{"dataset": "photos with spoken descriptions (Open Images, Localized Narratives)", "train_examples": 203450, "activation": "relu", "weight_standardization": false, "drop_path": 0.1, "depths": [2, 3, 4, 2], "kernel_size": 3, "avg_pool_shortcut": false, "lr": 0.012, "nesterov": true, "adamw_lr_other_params": 0.00072, "final_lr_fraction": 0.01, "weight_decay": 0.02}
Rows from block 6 of a small multi-label image tagger, named by matrix and row number. Rows with one number belong to one channel. Each number is 128 + 32 x the weight over its row's rms, rounded and kept within 0 to 255. All counts start at 0.
After each channel's rows are labels from the 100 images, of 14848, where the channel reaches its highest value: "top examples" is what is common among them; "place" is the part of the image that holds the peak. Only what is clearly more common there than usual is listed. The data: photos with spoken descriptions (Open Images, Localized Narratives). In brackets: how many of the 100.
# convs0: first 3x3 conv (model.blocks.6.convs.0.weight, 384x384x3x3, each kernel summed), inputs 0-191
# convs1: second 3x3 conv (model.blocks.6.convs.1.weight, 384x384x3x3, transposed, each kernel summed), outputs 0-191

convs0.238 [141  85 114 157 115 100 150 118  87 175  83 127 190 114 158 126 122 181 104 120 114  85 123 214 117 110  78 113 146  67  86 145 104 143 202 158 169 120 120 131 101  80 162  94 121 121  84 168 138 116 118 167 179 109 140 133 134  99 145 115  95 212 105 131 121 109 181 135  77  76 122 160 116 143 140 163 135 122 115 108 171 191 164 144  78 165 146 109 146 107 140 108 136 234  76 127 125 152 140  93  81 168 134 188 175 130 156 180  88 134 125  93 153  98 177 133 129 182 134 100 140  88 108 104  98 168  48 175 132  72 116 119 132 137 160 107 120 123 167 105 134 127  64 174 123 139  68  74 115  92 140 114  89 113 152  93 226 168  91 136  92 132 146 152 143 121 101 132 135 138  79 134 179  87 112 126  93 154  46 155 136 101 180  89 118 135 125 144  91  64 107 102]
convs1.238 [117  83  79 139 133 134 139 130  98 157 119 191 151  63 106 168 221 101 179 121 226 100 142 153 119 111 130  95 171  79 131 130 137 118 105 148 149 223 112 114 113 105 143 128 158 142 152 142 158 138 160 108 131 111 116  88 139 101 153 150 141 178 101 162 164 135 180  91  91 170 137 134 127 146 130 150 132 137 129  71 133 124 101 151  79 119 135 106 154 116 137 164 120 104 135 141 101 118 133 166 108 132 101 102 141 125 143 169  82  62 145 112 142 154 143 143 133 135  99 132 121  98  72  88 139 168 111 101 156 140 110 150  40 125 198  88 124 100 131  61 146 150  86 163 199 160 137 113 128 140 162  63 107 157 138  97 151 134  84 166 112 160  85 162 109 206 160 115 130 144 119 139  50 108 147  90  99 125 135 134  98 191 135 112  68 135 161  98 179 166 139  83]
top examples: text has "wall" (52); text has "sitting" (34)
place: top right (51); middle right (25)

convs0.18 [145  63 125  92 101 125 179  93 176 120  51 196  71  60 148 107 161 103  59 131 138 118  83 139 142 113 142 144 136 120 178 101 112 133  93 120 178 130  75 102 140 123 149 137 192 142 111  97 132 135 167 121 169 178  80  98 142  67 110 161 113 134  94 128  89 122 157  77 110 120 148 126 157 115 176 113 151 136 138 158 118 216 139 116 221 140 139 147 153 161 101 148 150  95 137  92 146  75 142  97 163 135 123  63 147  80 142 149  93 177 118 153 131 153 142  73 133 144  97 129 135 108 106 108  89  79 132 128 113 126 118  91 108 151  98 118 113  77 118 113 136 126 124  95 104 118 123 119 110 145 152 216 129 122  84 118 123 178 131 105 151 162 147 122 137 165 130 172 139 146  80 159 169 161 127 110 115 146  69 112 106 111 222 132 128  96  96 109 159 146 179 122]
convs1.18 [157 118 151  92 128 178 194 123 115 117 115 129  89 101 149 151 125  98  67 122 117 136 141 146 150 117  99  73 101 148 111 117  97 119 103 143 197 176  97 143 162  85 104 109 155 173 177 125 167 147 120  83 132 140  93 123 166 155 101 175 139 143  70  90  73  97 161  45  58 150 125 126 131 116 112 138 113 152 117 172 164 111  91 143 154  98  95 130 135 107 149 125 174 111 127 102 140  55 161  98 120 132 106  84 127 151 198 173 157 149 145 139  41 160  84  71  92 128  93 111 121 128  86 135  77  73 132  96 116 155  98 136 101 157 126 104 162 125 112 130 108 140 133 140 188 102 144  91 121 138 130 154 121 160 102 102 106 124 181 107 139 103 129 121  98 140 196 128 148 144 121 104  39 117 183 130 121 142 134 148 179 121 134 123  70  56 132  91  92 123 152  95]
top examples: text has "trees" (73); text has "people" (45); text has "road" (25)
place: top right (42)

convs0.318 [126 185 153 179 161 124  80 105 157 170 169 103 117 157 112  27 122 149 146 186 165 114 115 112 119 135 113 119 112 165 148  91 142 167  96 188 153 152 109 196 119 168 140 172 156 145  94 138 111  58 128 178 161 165  95 149 117 134 153 107 113 147 125 137 106 102 130 120 104  78 105 160 130 113 119 176 161  96 145 180  78  82 207 116 175 127 117 138 141 208  92 139  73 137 150 120 116 144 172 161  64  97 180  99 142 140 102 128 134 183 114 131 129 145 138 151 157  94 143 115  84  71 170 116  89 106 143 162 124  92 133 166  73  99 145  96  95 202 119  70  95 132 132  49 114 145 179 140 144 130  92  87  93 131 109 161  75 144 140 136  99  27 103  80 139 130  75 142 101 127  89 123 134 147 123 202  91  82  90  61  98 109  95 110  99 181 108 169  75 124 131 142]
convs1.318 [201 101 130 119 113 157 121 181 146 131  79 129 121 161 142 147 132 187 116 131 149 131 169 156 137 120 125  84 135  68  99 184 199  88 167 157 163 151 118 255  96  91 153 106 178 112  91 146 122  88 123 158 134 163  81  85 127 162 137 114 116 111 133 137 183 100 181 124 137 139 138 119  61 143 158 203 119 112 126 124  82 157 146 141 117 157 118 148 126 123  82 130  94 184 138 152  80 110 109 143 105 153 106 128 138 130 123 133 172 115  81 145 118 133 110 111  98 113 166 109  79 117 131 156 118 154 161 241 139 121 106 144  84 156 153 125 193 137  45 126 101 119 180  47  52 119 117 186  75  94 131 133 100 103  96 119 187 116 175 154  83 118 173 135 110 156  80 120 156 123 147 156  60 127 143 145 148 165 109 171 113 136 149 116  65 154  63 153 228 110 162 100]
top examples: text has "wearing" (37); text has "man" (36); text has "black" (25)
place: centre (41)

convs0.290 [144  71  38  86  90 141 147 121 138  80  73  95 111 152 172 138 155 113 196 120 113 116 108 204  99 123  92 118 139 165 159  95  60 109 170 157 136 186 155 137 164 131 154 134 105 150 124 124 160 150 163  72  87  98 133 124  55 207 114 136 111 139  80 134 147 149 113 127 134 142  88 116 123 107 150 144 108 147 163 126  51 102  94  96 133  85  93  87 133 119 136 106 103  96 169 140  85 156  88 151 129 153 114 194 121 168 146 114  98 132 127 118  78 167 101 110 208 128 149 104 164 147 166 175 126  82 105 156 107 124  86 110  61 163 208 143 157 116 122 164 130 125 105 167 199 123 141 141 122 111 190 142 136  61 139  87 121 113 130 106 167 119 119  93  96 174 140 105 122 164 103 142 156  56 243 106 122  89  82  94 151 154 140  87 142  88 115 125 157 132 147 143]
convs1.290 [ 98  76  79  87 111 103 139 137 132  65  87  81  90 101  83  96 116 114 139 136 107 122 130 180 178 136 170 168 148 172 128  93 109 166 172 111  73 125 148 122 151 103 123 141 103  97  92  90 173 182 187 103  54 117 138 164 141 150 146 112  86 135 101  83 137  87 111 152  64 114 135  86 109  68  61  93 112 136 157 123 115 123 161 121 111 115 177  94 140  96 119 108 159 115 175  98  96  75  94 161 139  74 123 164 100 154 109  96 125 115 177 155  93 125  83 120 178 126 105 122 119 129 131  88 112  65 114  83 155 108  73 109 121 194 154 102 178 111 127 175 144 113  92 122 152 132 116 126 197  73 234 113 152 153  99 113 107 139 143 129 152 117 108 142 133 141 201 120 129 180 168 125 132 123  99 113  92 149 146 129 115 138 173  95 106 102 138  90 128  94 104 102]
top examples: text has "wall" (40); text has "wearing" (36)
place: middle right (32); centre (25)

convs0.366 [138 106 126  81  84 118 109 132 121 118  82 114 123 154 151 131  78 158 133 183 122 108 140 201 170 118 170 128 106 156 122 116 163 184 163 183 151 142 122 132  95 167 173 120 134 108 116 109 202 162 112 117 245 134 149 142  90 120 121 140 143  41 147 104 102 101 117 149  89  65 164  90  97 103 108 104 121 223 135  81  93 147 153 103 131 141 124 131 149  97 120 104  86 125 112 136 139  87 127  82  91 123 137 118 132  58  90 113 111  78 116 120 151 167 121 175 112  71 155 160 164 150 150 153 123  80 162  95 159 157  86 110 191  98 101 124 114 160  89 142  95 153  90 172 117 119 124  64 174  89 150 101 102  85 100  77 180 129  75  93 108 121 103 123 125 164 124 121 168 122 118 176 131 119 187 172 138  99 151 129 136 131 143 117 121 105 160 161 119 151 132  92]
convs1.366 [ 84  99 137 186 101 144  91 150 108 152  83  80  95 148 109 163 125  78  88 137 122 124  62 151 137 111 127 118 156 191  96 161 122 179 126 159 124 138 141  97  68 186 104 127 164  75 102 107 226 186 146 146 154 124  31 232  95 110  86 118 123  90 128 153 115 125 124 119 112 110  90  94 101 102  87 108 135 145 121 133 155 126 126  95 142 128 136 140 181 116 139 106 110 127 106 135 136 123 115  89  75 101 100 138 124  90 114 118  92 101 129 117 100 126 136 172 135 109 123 143 138 145 135 141 115  81 143 141 212 171  53 117 200 154  97 131 143 162 140 184 130  67 131 154 134 134  95  96  96 158 230 161 108 124 118  70 121 130 149 160  56  17  63  49 154 142 147 125 133 133  92 155 174 102 122 149 106 132 129 184 133  92 161 152 103 144 191  79  97 114 139  60]
top examples: text has "wall" (53); text has "sitting" (48); text has "holding" (42); text has "table" (39)
place: middle right (28)

convs0.320 [114 126 181  94 133 155 131 101 139 145  76 147 160 101 136 166  79 110 152 162 138 160  88 130 171 129 144 118 168 165  89 177 156 143 142 127  94 144 156 156  95 104 138  86 141  47 180  88  78 117 120  93  71 110 136 173 149 214 105 174 106 116 114 126 122 159 112 143 109 173 135  64 114 144 124 138 134  91 145 153 146  90 151 134 111 117 107 105 135 148 104 167 148 126 121 171 209 250 153  90 112 166 166 107 154 153 121  98 210  98 127 128 183 136 105 101  56  85 155 100 140 146  90 156 120 112 174  79 148 172 162  99  85 136 105 148 142  94 121  80 169 153  76 153 119  94 126 135  78 134 125 132  95 104 110 133 156 136  73 107 150 104 130  49 145 122 155 111  88 120 150 185 203 146 115 118 130 131 166 142 113 114 121 137 144 122 146  61  77 118 124  70]
convs1.320 [ 86 141 140 159 111 126  87 124 108 113  78  82 116 128 162 114  83 124 127  93 141 116 118 127 123 112 148 136 152 147  94 162 138 176 129 173 160 170 130  86  89 114 162 192 178 107 136 101 115 133 118 135 150 127 121 110 112 115 120  74 146 112 119  83 157 180 102 139 141 177 160 144 111 181 117 102 140 122 176 108 122  94 143  69 151 126 157 137 120 131  69 147 111  89 134 101 119 158  93  85  98 194 148 145  94 108 144 109 133  94 130 143 156 162  56 139  72  93 106 148 117  84 150  88 164 121 165 134 104 116 186  64  77 112  68 110  88 108 131 188  67 163 119 183 155 141 119 143  72 200  86 171 101 124 133 155 112  83 145 138 111  21 136 131 126 116 143 147 129 115 145  77 184 190 176 100 118 131 160 141 185 123  97 116 134 193  73 104  55 103 106 160]
top examples: text has "trees" (76); text has "sky" (52); text has "grass" (42); text has "road" (31)
place: bottom centre (25)

convs0.132 [137 134 112  65 132 176 128 137 124 181  91 130 171  77 160 100 186  96 193 146 129 163  95 142 113 148  91 147 117 103 154 106  86 160 104 140 149 165 148  98 163 163 121 149 157 117 143 106 146 163 127 129 127 148 128 122 137 144 173 151 148 114 144 156 128  85 129  54  68  80 125 132 146 132 135 103 176  95 199 118 118 146 100 117 143 118 164 104 136  81 133  59 118 136 115 150 159  84 171 113 126 144 173 169 123 142 162 125 104 220 153 167 176  64 124 117 135 115 134 110 153 122 129  87 125 182 106 164  59  82 139  77  95 121 151  78 124 128 118  70 113 176  58 150 110 157 124 198 145  47 143 133 105  93 141 157  94 122 134 131 127 198  87 151 143 159 177 165  81 144 160 116  93 178 138 107 102 148 140 107  94 115 122 183 111 165 149  70 147  91  75 143]
convs1.132 [170 113 116  89  81 160  80 137 143 183  87 113 157 131 108 132 155 107 168 161 134 150  91 157 112 203 101 148 119  85 149  90 159 142 141 129 136 186 152  60  87 124 111 135 149 119 125 121 132 118 162 120 160  39 157 150 175 137 174 153 165  95  73 105  72 124 100  80  93  70 140 141 124 127  85 174 160 135 182 131 138 134 141  96 112 151 118 138  90 151 149  72 172  88 119 188 106  69 102 131 134 140 147 134 165 175 159 149  93 141  89 141 193  85  64 167 203 141  77 122 143 123 130  95 171 149 105 141 121 134 183 111 175 129 135 126 114 134  94 166 122 165 116 115 137 156 141 136 156 126 165 147 124  93 127 122  94 106 108 139 120  98 107 133 129 108 163  70  98 181  99 139 100 155 162 136 141 165 162  94  97 118 124  86 102 184 146 135 173  84 126 112]
top examples: text has "grass" (39)
place: bottom left (38)

convs0.131 [146 180 166 154  90 100 119  99 131 113 129  89 158 147 127 107 147 160 104 131 127 107 125 137 119 104 119  73 127 104 197 116 170  90 151 147 148 122 165 108  58 144  79 102  69 126 168 187  65 145  93 100 117 186  74 118 167 186 115 108  76 137 127  86  96 139 123 106  90 152 122 172 110 183 106 123  91 125  96 108 128  91 114 146 141 104 145 114 189 174 170  96  87 141 113 104 209 104 125 106 125  75 139  74 116  91 127 123  85 122 145 115  76 105 150 152  68 149  86 131 153 157  51 121 184 143 117  99 170 118 107 129  66 157  66 170 110  73  97 131 148 117 130 114 150 135 154 119  95  50 112  98 115 108 155 133 132 147 119 146 105 139 122 132 174  88  88 147 108 180  96 117 196 129  98  52 141 100 101 102 109 130 154 183 113 159  93 139  82 137 119  83]
convs1.131 [111 169 106 146 131 132 210 144 160 112 162 105 145  63 123 129 148 110  96 123 151  95 103 146 136  99 126  94 155 130 108 120 200 139 124 114 137 175 126 114 104 118 100  99 134 106 104 162 112 137 125 143 152 185  60 135 182 154  60  54  72 105  86  77 112 136 140 105  63 191 128 188 134 107 112 125 139 202  97  76 122 108 116  98 163 104  95 134 213 203 167 145  86 133 143 154 174 190 115 110 110 132 150 152 114  95  54 184 195 162 120 103 141 112 160  66 127  89 105 141  95 131  91  88 102  97 115 141 103 103 153 172 165 165 173 139  91 136  93 105 143 114 169  86 110  85 121  97 154  91 162  87 113 142  97 213 118 142 149 114 123  92 125  96 141  90  50 106  81 151 155 154 108 158  98 117 135 192 138 132 126 109 115 106 119 134 174 106 120 132  97  31]
top examples: text has "trees" (77); text has "sky" (53)
place: top left (37)

convs0.23 [153 161 158  96 114  82 106 100 147 118 140 163 143 190 151 132 150 196 138  83 115 135 148 189 121 115 140 129 131 132  93 137 148 103 120  66 130 118 153  72  87 102 110 185 136 110  99 144 131 134 123 112 163 104  80  77 138  37 188 134 124 107 108 100 109 166 110 124 139 151 136 115 121 165 130 166 129 139  96  92 194 115 150 124 117 137 111 164 123 129 130 124 106  88 121 103  74  39  96 157 152 143 154 145 100 144  86 139 169 172 149 110 112 174  82  98 121 165  81 109 147 153 114  73 159 113 153 149 143 120  91 172 194 125 147 140 137 182 128 120 150 124 111 131  95 131 156 142 132  12 191 123 117 130 141 106 132 127 111  90 173 132 153 121 149  97 155 120 198 108 102  94  93 146 171  84 179 147 134 153 101 142 180 154 189  90 131 120 109  83 133 165]
convs1.23 [ 98 118 218 132 152 113 147 142 161 125 102 164 139 127 125 156 139 141 120 118 109 134 146  79 113 169 131  83 101 165 169 178 227 113  97 142 140 118  93 144 142 143 153 158 110 149 103 138  81 194 116 142 117 180 131 124 161 110 140 136 121 143 105 106 149  92 104 133 125  98 132 126 127 143 163 170 110 133  58 158 135 115 104 123  80 160 118 153  85 204 133  92 126 145 141 159 112  60 140 119 159 117 111 159 138 188 137 130 134 202 135 117 121 153 157 129 110 101 110  82 133 149 129  32 132 117  82 139 123 104 105  93 119 153 107 116 128 182  72 116 149 100  81 136 121 144 126 143  68  76 121 101 134 154 122  83 117 181 128 223 127 141 120 108 123 122 158 108 173 149  94 149  80 141 105 122 164 132 116 131 128 102 157 135 134 110 194 133 193 144 107 122]
top examples: text has "grass" (26)
place: top right (42)

convs0.13 [118 124 121 178 111 162  93 167 178 150 134 147  82  72 159 180 160  45 158 154 134  98 150 150 105  85 108 106  98  81 142 143 159 131 156 168 166  85 102 164 109 142 107 147 100 129 112 134  70 123 126 120 120 128 104  65 196  76 151  78 133 150  76 106  84  98 122 130 150 200 173 161 126 120 136 105 112 111  60  92 146  82 166 121 118 119 198  46 139 129 139  81 169 144  88 145 145 140  75 138 119 166 188 117 138 142 185 107 148 139 149 167 112  68 113 188 117  92 127 174  98 108 138 118  85 150 149 101 142 135 119 141  65 132 176  83 146  89 132 141  87 112 112 148 115 113 155 157 145 143  93  90 140 144 128  98 151 168 153 152 107  88 169 141  96 127  74 118 120 192  76 140  82 170 120 147 126  91  99 100  45 124 128  83 158 134 162 128 100  95 150 157]
convs1.13 [148 111 122 122 132  93 117 136  89 105 110 140  56 132 138 162 146 153 201 108 164 112 153 156 102  94 114  92 120 179 130 106  96  77 144 121 227 197 149 148 129  85 116  80 139 100 143 102 150  89 184 184 144 153  92  53 118 133 141 129 109 150 127 106 126 140 161 137 148 105 157 121 166  54 148  87  93 178 123 123 151 118 149 107 121 120 101 142 178 107 124 123 114 112  89 109 141  76 135 165  78 223  91  67 137 149 151 182 130  24 126  72 162 127 139 116 200 162 129 107 135 123 103 106 140  96 152 106 135 105 116 137 123 163 149 133 212 131  23  78 116 150 100 100 154 165  71 137 144  80 136  80 172 170 125  90  82  97  69 139 186 115 105 133 135 193 141  78 120 134  98 156 111 140 167 129 158 148 102 166 137 165 154 177  99 161 136 105 147 114 134 130]
top examples: text has "wall" (43); text has "lights" (35)
place: top right (35)

convs0.362 [133 161 108 140 153 136 114  65 130 180 152  87 123 139 128 136 106 119 141  57 143 113  90 181 190 115 151 166 148 158 136 118 150  54 129  89 149 112 133 124 131 188 133 160 164 167 131 112 130 115  94 137  70 143 129 139 158  83 110 178 134  44 137 139 160 123 106 106 162 148 121 117 149  92 162 168  78 116 141 120  60  75 154 187 157  95 146 134 137 103 117 158 139 158 140 134 108  63 119 135 189 100 191 160 141 125 155 114 123 156 120 179  98 144  99  66 144 148 178 160 143 165 149 124 147 164 158 152 137 165 125  79 184 164 159 159 129 109 119 134 175 142 161 115 117  77 158 142 147 116 148 148 128 152 156 129 104 130  93 103 134 185 146 149 125  73 155 162 104 141 108 107  85 122  81  11 126 170 133 140 129 154 156 179 125 113 105 200 182  85 120 135]
convs1.362 [149 139 127 135 166 101 122  90 167 139 108 113 159 115 158 107 101 146 130  63 165 157 126 129 178 167 126 171 126 161  94 137 138 111  99 139 131  71 108 102  77 177  86 104  52  78 104  95 140 139 136 200 131 169 139 138 153  93 126 141 104  97 150 178 109 154  90  82 127 148 108 123 175 122 132 101 123 149 122 101  91  90 125 142 127 135 191 133  80 127 157 179 105  73 152 161 129  92 144 152 108 125 155 158 112 122 129  74  75 144 132 156  40 118 123  89 127 121 131 162 113 127 123 110 126 105 112 131 106 117  90 106 171 111 130 139 103 132 193  79 120 151 131 103 144  84 188 155  93 115  46 170 105 137 162 166 104 168  97 135 145 157 168 112 126 139 167 128 156  90 112  63  72 121 149  87 134 121 149 128 148 126 131 156 174 110 112 127 181 102 115 108]
top examples: text has "sky" (55); text has "water" (29)
place: top right (36)

convs0.151 [117 105 100 125 166  94 175 142  86 135 171 130 108 116 144 137 109  98  99  94 123  98 131 159 147 145 129 118 216 116 150  98 152 133  99  86 113  59  75 156 133 123 139 173 142  89 110 110 112 133  80 179  34 198 126 164 131 140 168 127 154 170  99 181 122 155  92 179 117 138 136 157 121 147 127 101 141 105  96 100 197 155 126 130 145 119 122 183 144  95 204 161 119 143 129 100 120 179 128 105 130 118 129 124 167 137 111 163 138 128  98 125  61 101 112 193  34 143 138 141 161  94 119 147 113  68 181 143 134 139 158 128  90 111  86 119 154 126 105 145 136 139  77  96 130 132 133 182 133 156 149 156 139 115 137 164 116 145 118 149  77  80 134 123 111 168 137  79  73 120 127 119 124 109 167 146  90 137 101 127 100 116 161  12 135  90 171  92 135 190  78 174]
convs1.151 [149 129 131 131 153 161 165 131 116 113 184 132 105 131 143 149 132 112 112 118 188 107  62  99 140 156 114 171 132  93 114 122 102 110 122 118 119 126 114 154 125 111 105 108 134 109 143 140 109 138  86 191 128 122 188 123 135  58  63 132 136 158 134 163 102 116  88 122 134  77  98 100  72 134 120 109 142 127 116  30 120 117  67 101 124  86 142 140 145  75 141 109 155 156  81 129  99  89 119  85 112 199 107 224 116 144 152 117  67 110 113  72 123  70  96 188  99 174 159 145 125 161 154  71 121 118 111 154 109  75  49  98  98 154  73 142 131 113  98 115 177 110 103  92 131 156 120 148 122 141 133 128 159  44 119 137 119 129 131 116 106 130 108  94 131 160 154  63 130 121 208 115 125 143  99 126  98 134 115 137  78 115 106 102 126  98 105 131 121 217 114 119]
top examples: text has "flowers" (37); text has "color" (33)
place: bottom right (36)

convs0.219 [ 84 168 187 104  91 167 138  85 105 122 151 182 128  98 150 115 122 105 155 148 103 151 104 122 142  88 113 153 142 133 123 120 120 136 105  63 144 170 115 148 141 107 188 150 113 145 145 138 105 123  90 138  33 103 169 137 131 168 151 133  92 155 161 127 159  71 143 125 138  99 150 160 119 127 115 108 174  76 100 144  99 149 135 218 138 122  85 111 109  78 140 100 226  69 126 159 189 217 116  76  90 147 192 115  90  83  77 117 184 124 161 194 139  93 179 177  77 106 161 168 134  73 110  93 142 106 180 120 148 143 126 151 139 105 196 157 159 153  93 134 182 175  97 100 144 141 126 110 135 194 129 175 137 127 168 137  89 104 128 199  83 137  97 107 131 117 156 107  97  81  80 162  88  89  79  92 122 113 121 153 125  99 107  87  87 114 138 120  84 171  50  92]
convs1.219 [ 92  96 128 168 106 162 132  97 120 165 147 132 142 156 136 103 129 108 131 125 160 104  44 146  88 128  99 155 110 162 161 127 124 183 115 112  93 165 121 102 186 120 173 148 155 139 132 110  88 101 127  88 115 109 167 145 145 148 158 132 138 143  91  62  90 115  97 155  73  37 125 111 168 252 135  93 118 130 141 139 158  90 167 184 165  89 131 145 141 132 146 143 204 111 120  69 154 154 141 129 137 106 121  78 115  96 137 140 114 109 102 100 144 169 115 167 124 102 176  82 131 130 137  82 109 147 179 141 119 118 155 171 155 110 143 125 148 140 123 160 150 132 126 115  56 109 172 130 110 100 150 133 123 107 142 135 124 104 159  81  73 137 100  70 154 210 168 184 150 129 107 125  51 131 113 103 117 107 106 117 136 117 121  91 138 166 174 175 114 100 132 135]
top examples: text has "sky" (66); text has "trees" (66); text has "buildings" (47); text has "poles" (33)
place: bottom right (38); bottom centre (37)

convs0.344 [ 93 157 164 197 167 144 215 137 138  80 168 152 133  89 153 158 131 169 130 125 128  97 126 142 130 114 147 127 131 125 136 125 136 162 121 122  91 104 118 164  87 190 170 155 120 145 188 115  75 142 151 141  83  84 147 163 162 136 143 118 157 105  97  73 131 155  98 138 114 150 120 107 153  58  94 114  98 163  87 123  19 155  97 225 126 150 145 185 105 108  99 134 108 176 123 158  77 124 136 125 160 155 118  84 126 109 158 118 135 162 107 152  34 149 111 134 195 153 158 168 176 147 183 153 103 142 130 107 130 144 119 179 145 150 146 133  99 159 138 149 117 103 134 143  73 144 161 101 120 118 143 151  98 107 163 104 125 187 151  73 137 118 139 163 167  52 186 109 146  84 188 131 154 182 116 103  91 155 113 103 136 163 133 124  98  93 130 126  89 137 175 132]
convs1.344 [160 154 111 129 135 133 167 149 117 105 118 155 126 139 219 146 157 175  86 120 103 121 121 166 165 110 151  41 177 177 141 119 164 123  77 116 116 183 126 136 224 103 165 105 156 140 165 110  88 121 142 113 126 135  91 122 110 105 219 111 166 180 120 162 102 126 136 124 146 113 142 111 140  86 111  94  98 132 139 124 124 143 176 138 138 129 154 119 119  70  52 119 127 156 153 116 110 105 122 120 171 166 169 112 111 134 158 173 104 134 116 125 159 142 146 118 146 177 119 148 165 125 121 145 157 143 139  92 132  85 105 129 104 160 153 143 112 161  99 169 171 110 157 116 136 138 177 145 122 114  86 129 116 114 136  80 112 116 116  95 192 189 130 133 120  95 213 113 101  60 143 104 189 146 157 135 112  96 114 121 161 138 121 104 135 122 136 149 121  91 143 169]
top examples: text has "trees" (66); text has "sky" (62); text has "plants" (33); text has "water" (26)
place: bottom left (38)

convs0.374 [108  93 113 127  91 164 158 126 115 225 117  77 132 123 124 193 139 189 152 116 118 140 174  99  99 145 122 128 170  89 158 175 104 161 122 178 123  92 131 142 118 137 151 126  94 125 141 153 137 130 101 115  70 137  93 135 119 188 109 136 105 142 138 115 122 123 128 104 114 103  82 123 110 125 146  69 103 132 160  93 151  80 113 172 114 159 123 135 153 136 137 151 106 148 118  86 225 118 111 106  82 142 158  66 155 154  60 112 176  89 110 137  68 109 168  94  92 127 162 143 128 105 182  80 143 121 211  43 100 176 142 154  90 104 136 116 147  99 123 160 116 206  71 187 152 143 117 121 166 114 155 175 141 151 117 126 185  90 113  94  81  72 164 140 133 101 143 173  96 117 130 126  91 216  73 114 133 145 201 141 115 136 162 121 156 154 174 165 103 140 155 156]
convs1.374 [120  83 210 143 111 136 177  94 156 137 144 101 150 123 151 105 116 115  85 137 113 138 124 111 123  94 158  82 140  96  89 132 112 186  85 145 153  95 207 136 143  66 112 153 148 145 114 185  87 103 127 114 157 150 118 101 112 123 169 132 127 139  76 231 139 115 101 174 105 132 123  93  84  92 162 120 144  93 179  96 163 174 126 181 109  74 148 115  66 102 130 201  91 155 147  71 188  96 129  87  57 180 100  68 118 183  99  98 210 145 182 202 116 116 115 161 121 130 124 110 129 109 151 128 140 118 167 139 115 144 152  99  94 150  77 176 114 156 105 111 147 205  84 141 133 152 119  85 104 173 191 135  83 146  97 123 158 149 108 116 111  90 183 131 175  72 104 167  95 150  98 138 118 139 179 159 147 131 196 132 142 149 128 149 109 136 140 143 123 184 131 145]
top examples: text has "grass" (30); text has "water" (26)
place: bottom right (43)

convs0.351 [177 167 107 107 167 146 117 104 112 120 117 174  99  69 161 112 135 136 105 140 143 101 104 112 187 123 169 135 124 100 133 143  73 120 128 123 154 128 117 217 105 120 156 114  74 102 134 130  84 138 115  98  95 102  70 134 107 115 175  82 130 175 136  78 195 123 163 152 106  74 116  66 109  62 132 122 140 127  51 131  89 118 137  57 110 134 123 130 108 182 138 168  74  98 157 114  67 106  85 113 118 207 100 127 122 107 150 109 151  45 100 164 255 126 162  56 160 191 161 151 182 142 125 126 150 199 178 125 146 119  79  93 141 139  99 104 140 139 121  93 160 116  79  73  84  90 116 144 153 132 186 204 143 124 134 122 123 107 131 145 151 116 110 142 157 141  81 135 169 167 143 140 105 119  88 158 163  77 154 142 151 164 188 192 175 138 147 166 166 130 106 113]
convs1.351 [187 153 151 134 174 124 119 149 110 114 172 220 177  77 160 133 162 122 112 115 150 141  82 121 102 132 158 161 144 100 120 109 171 128 159 122 104 132 136 171  69 139 144 112  50  84 120 174 102 129 115 162 122 119 139 195  98  72 182  93 139 132 117 130 110 226 136 103 138 153  97 120 138  81 142 129 129 107 114 148 110 104 108  84  65 126 119 144 173 162 135 148 113 140  94 142 153 170  93 112 132 173 122  59 118 141 125 150 128 127 110 132 127 138 169 129 144  77 139 139 164 115 133 121 184 139 142 111 117  91 191 127 156 116  91 169 145  77 130 114 149 137  88 108  78 100 120 163 142 164 151 145 109 146 119 144  90 130 133 111 151 213 110  93 130 132  39 118 130  96 178 136 136 168 134  80 171 122 124 152 114 115 105 128 103 105 106 121 122 139 114 145]
top examples: text has "sky" (79); text has "trees" (67); text has "grass" (44); text has "plants" (40)
place: bottom right (38)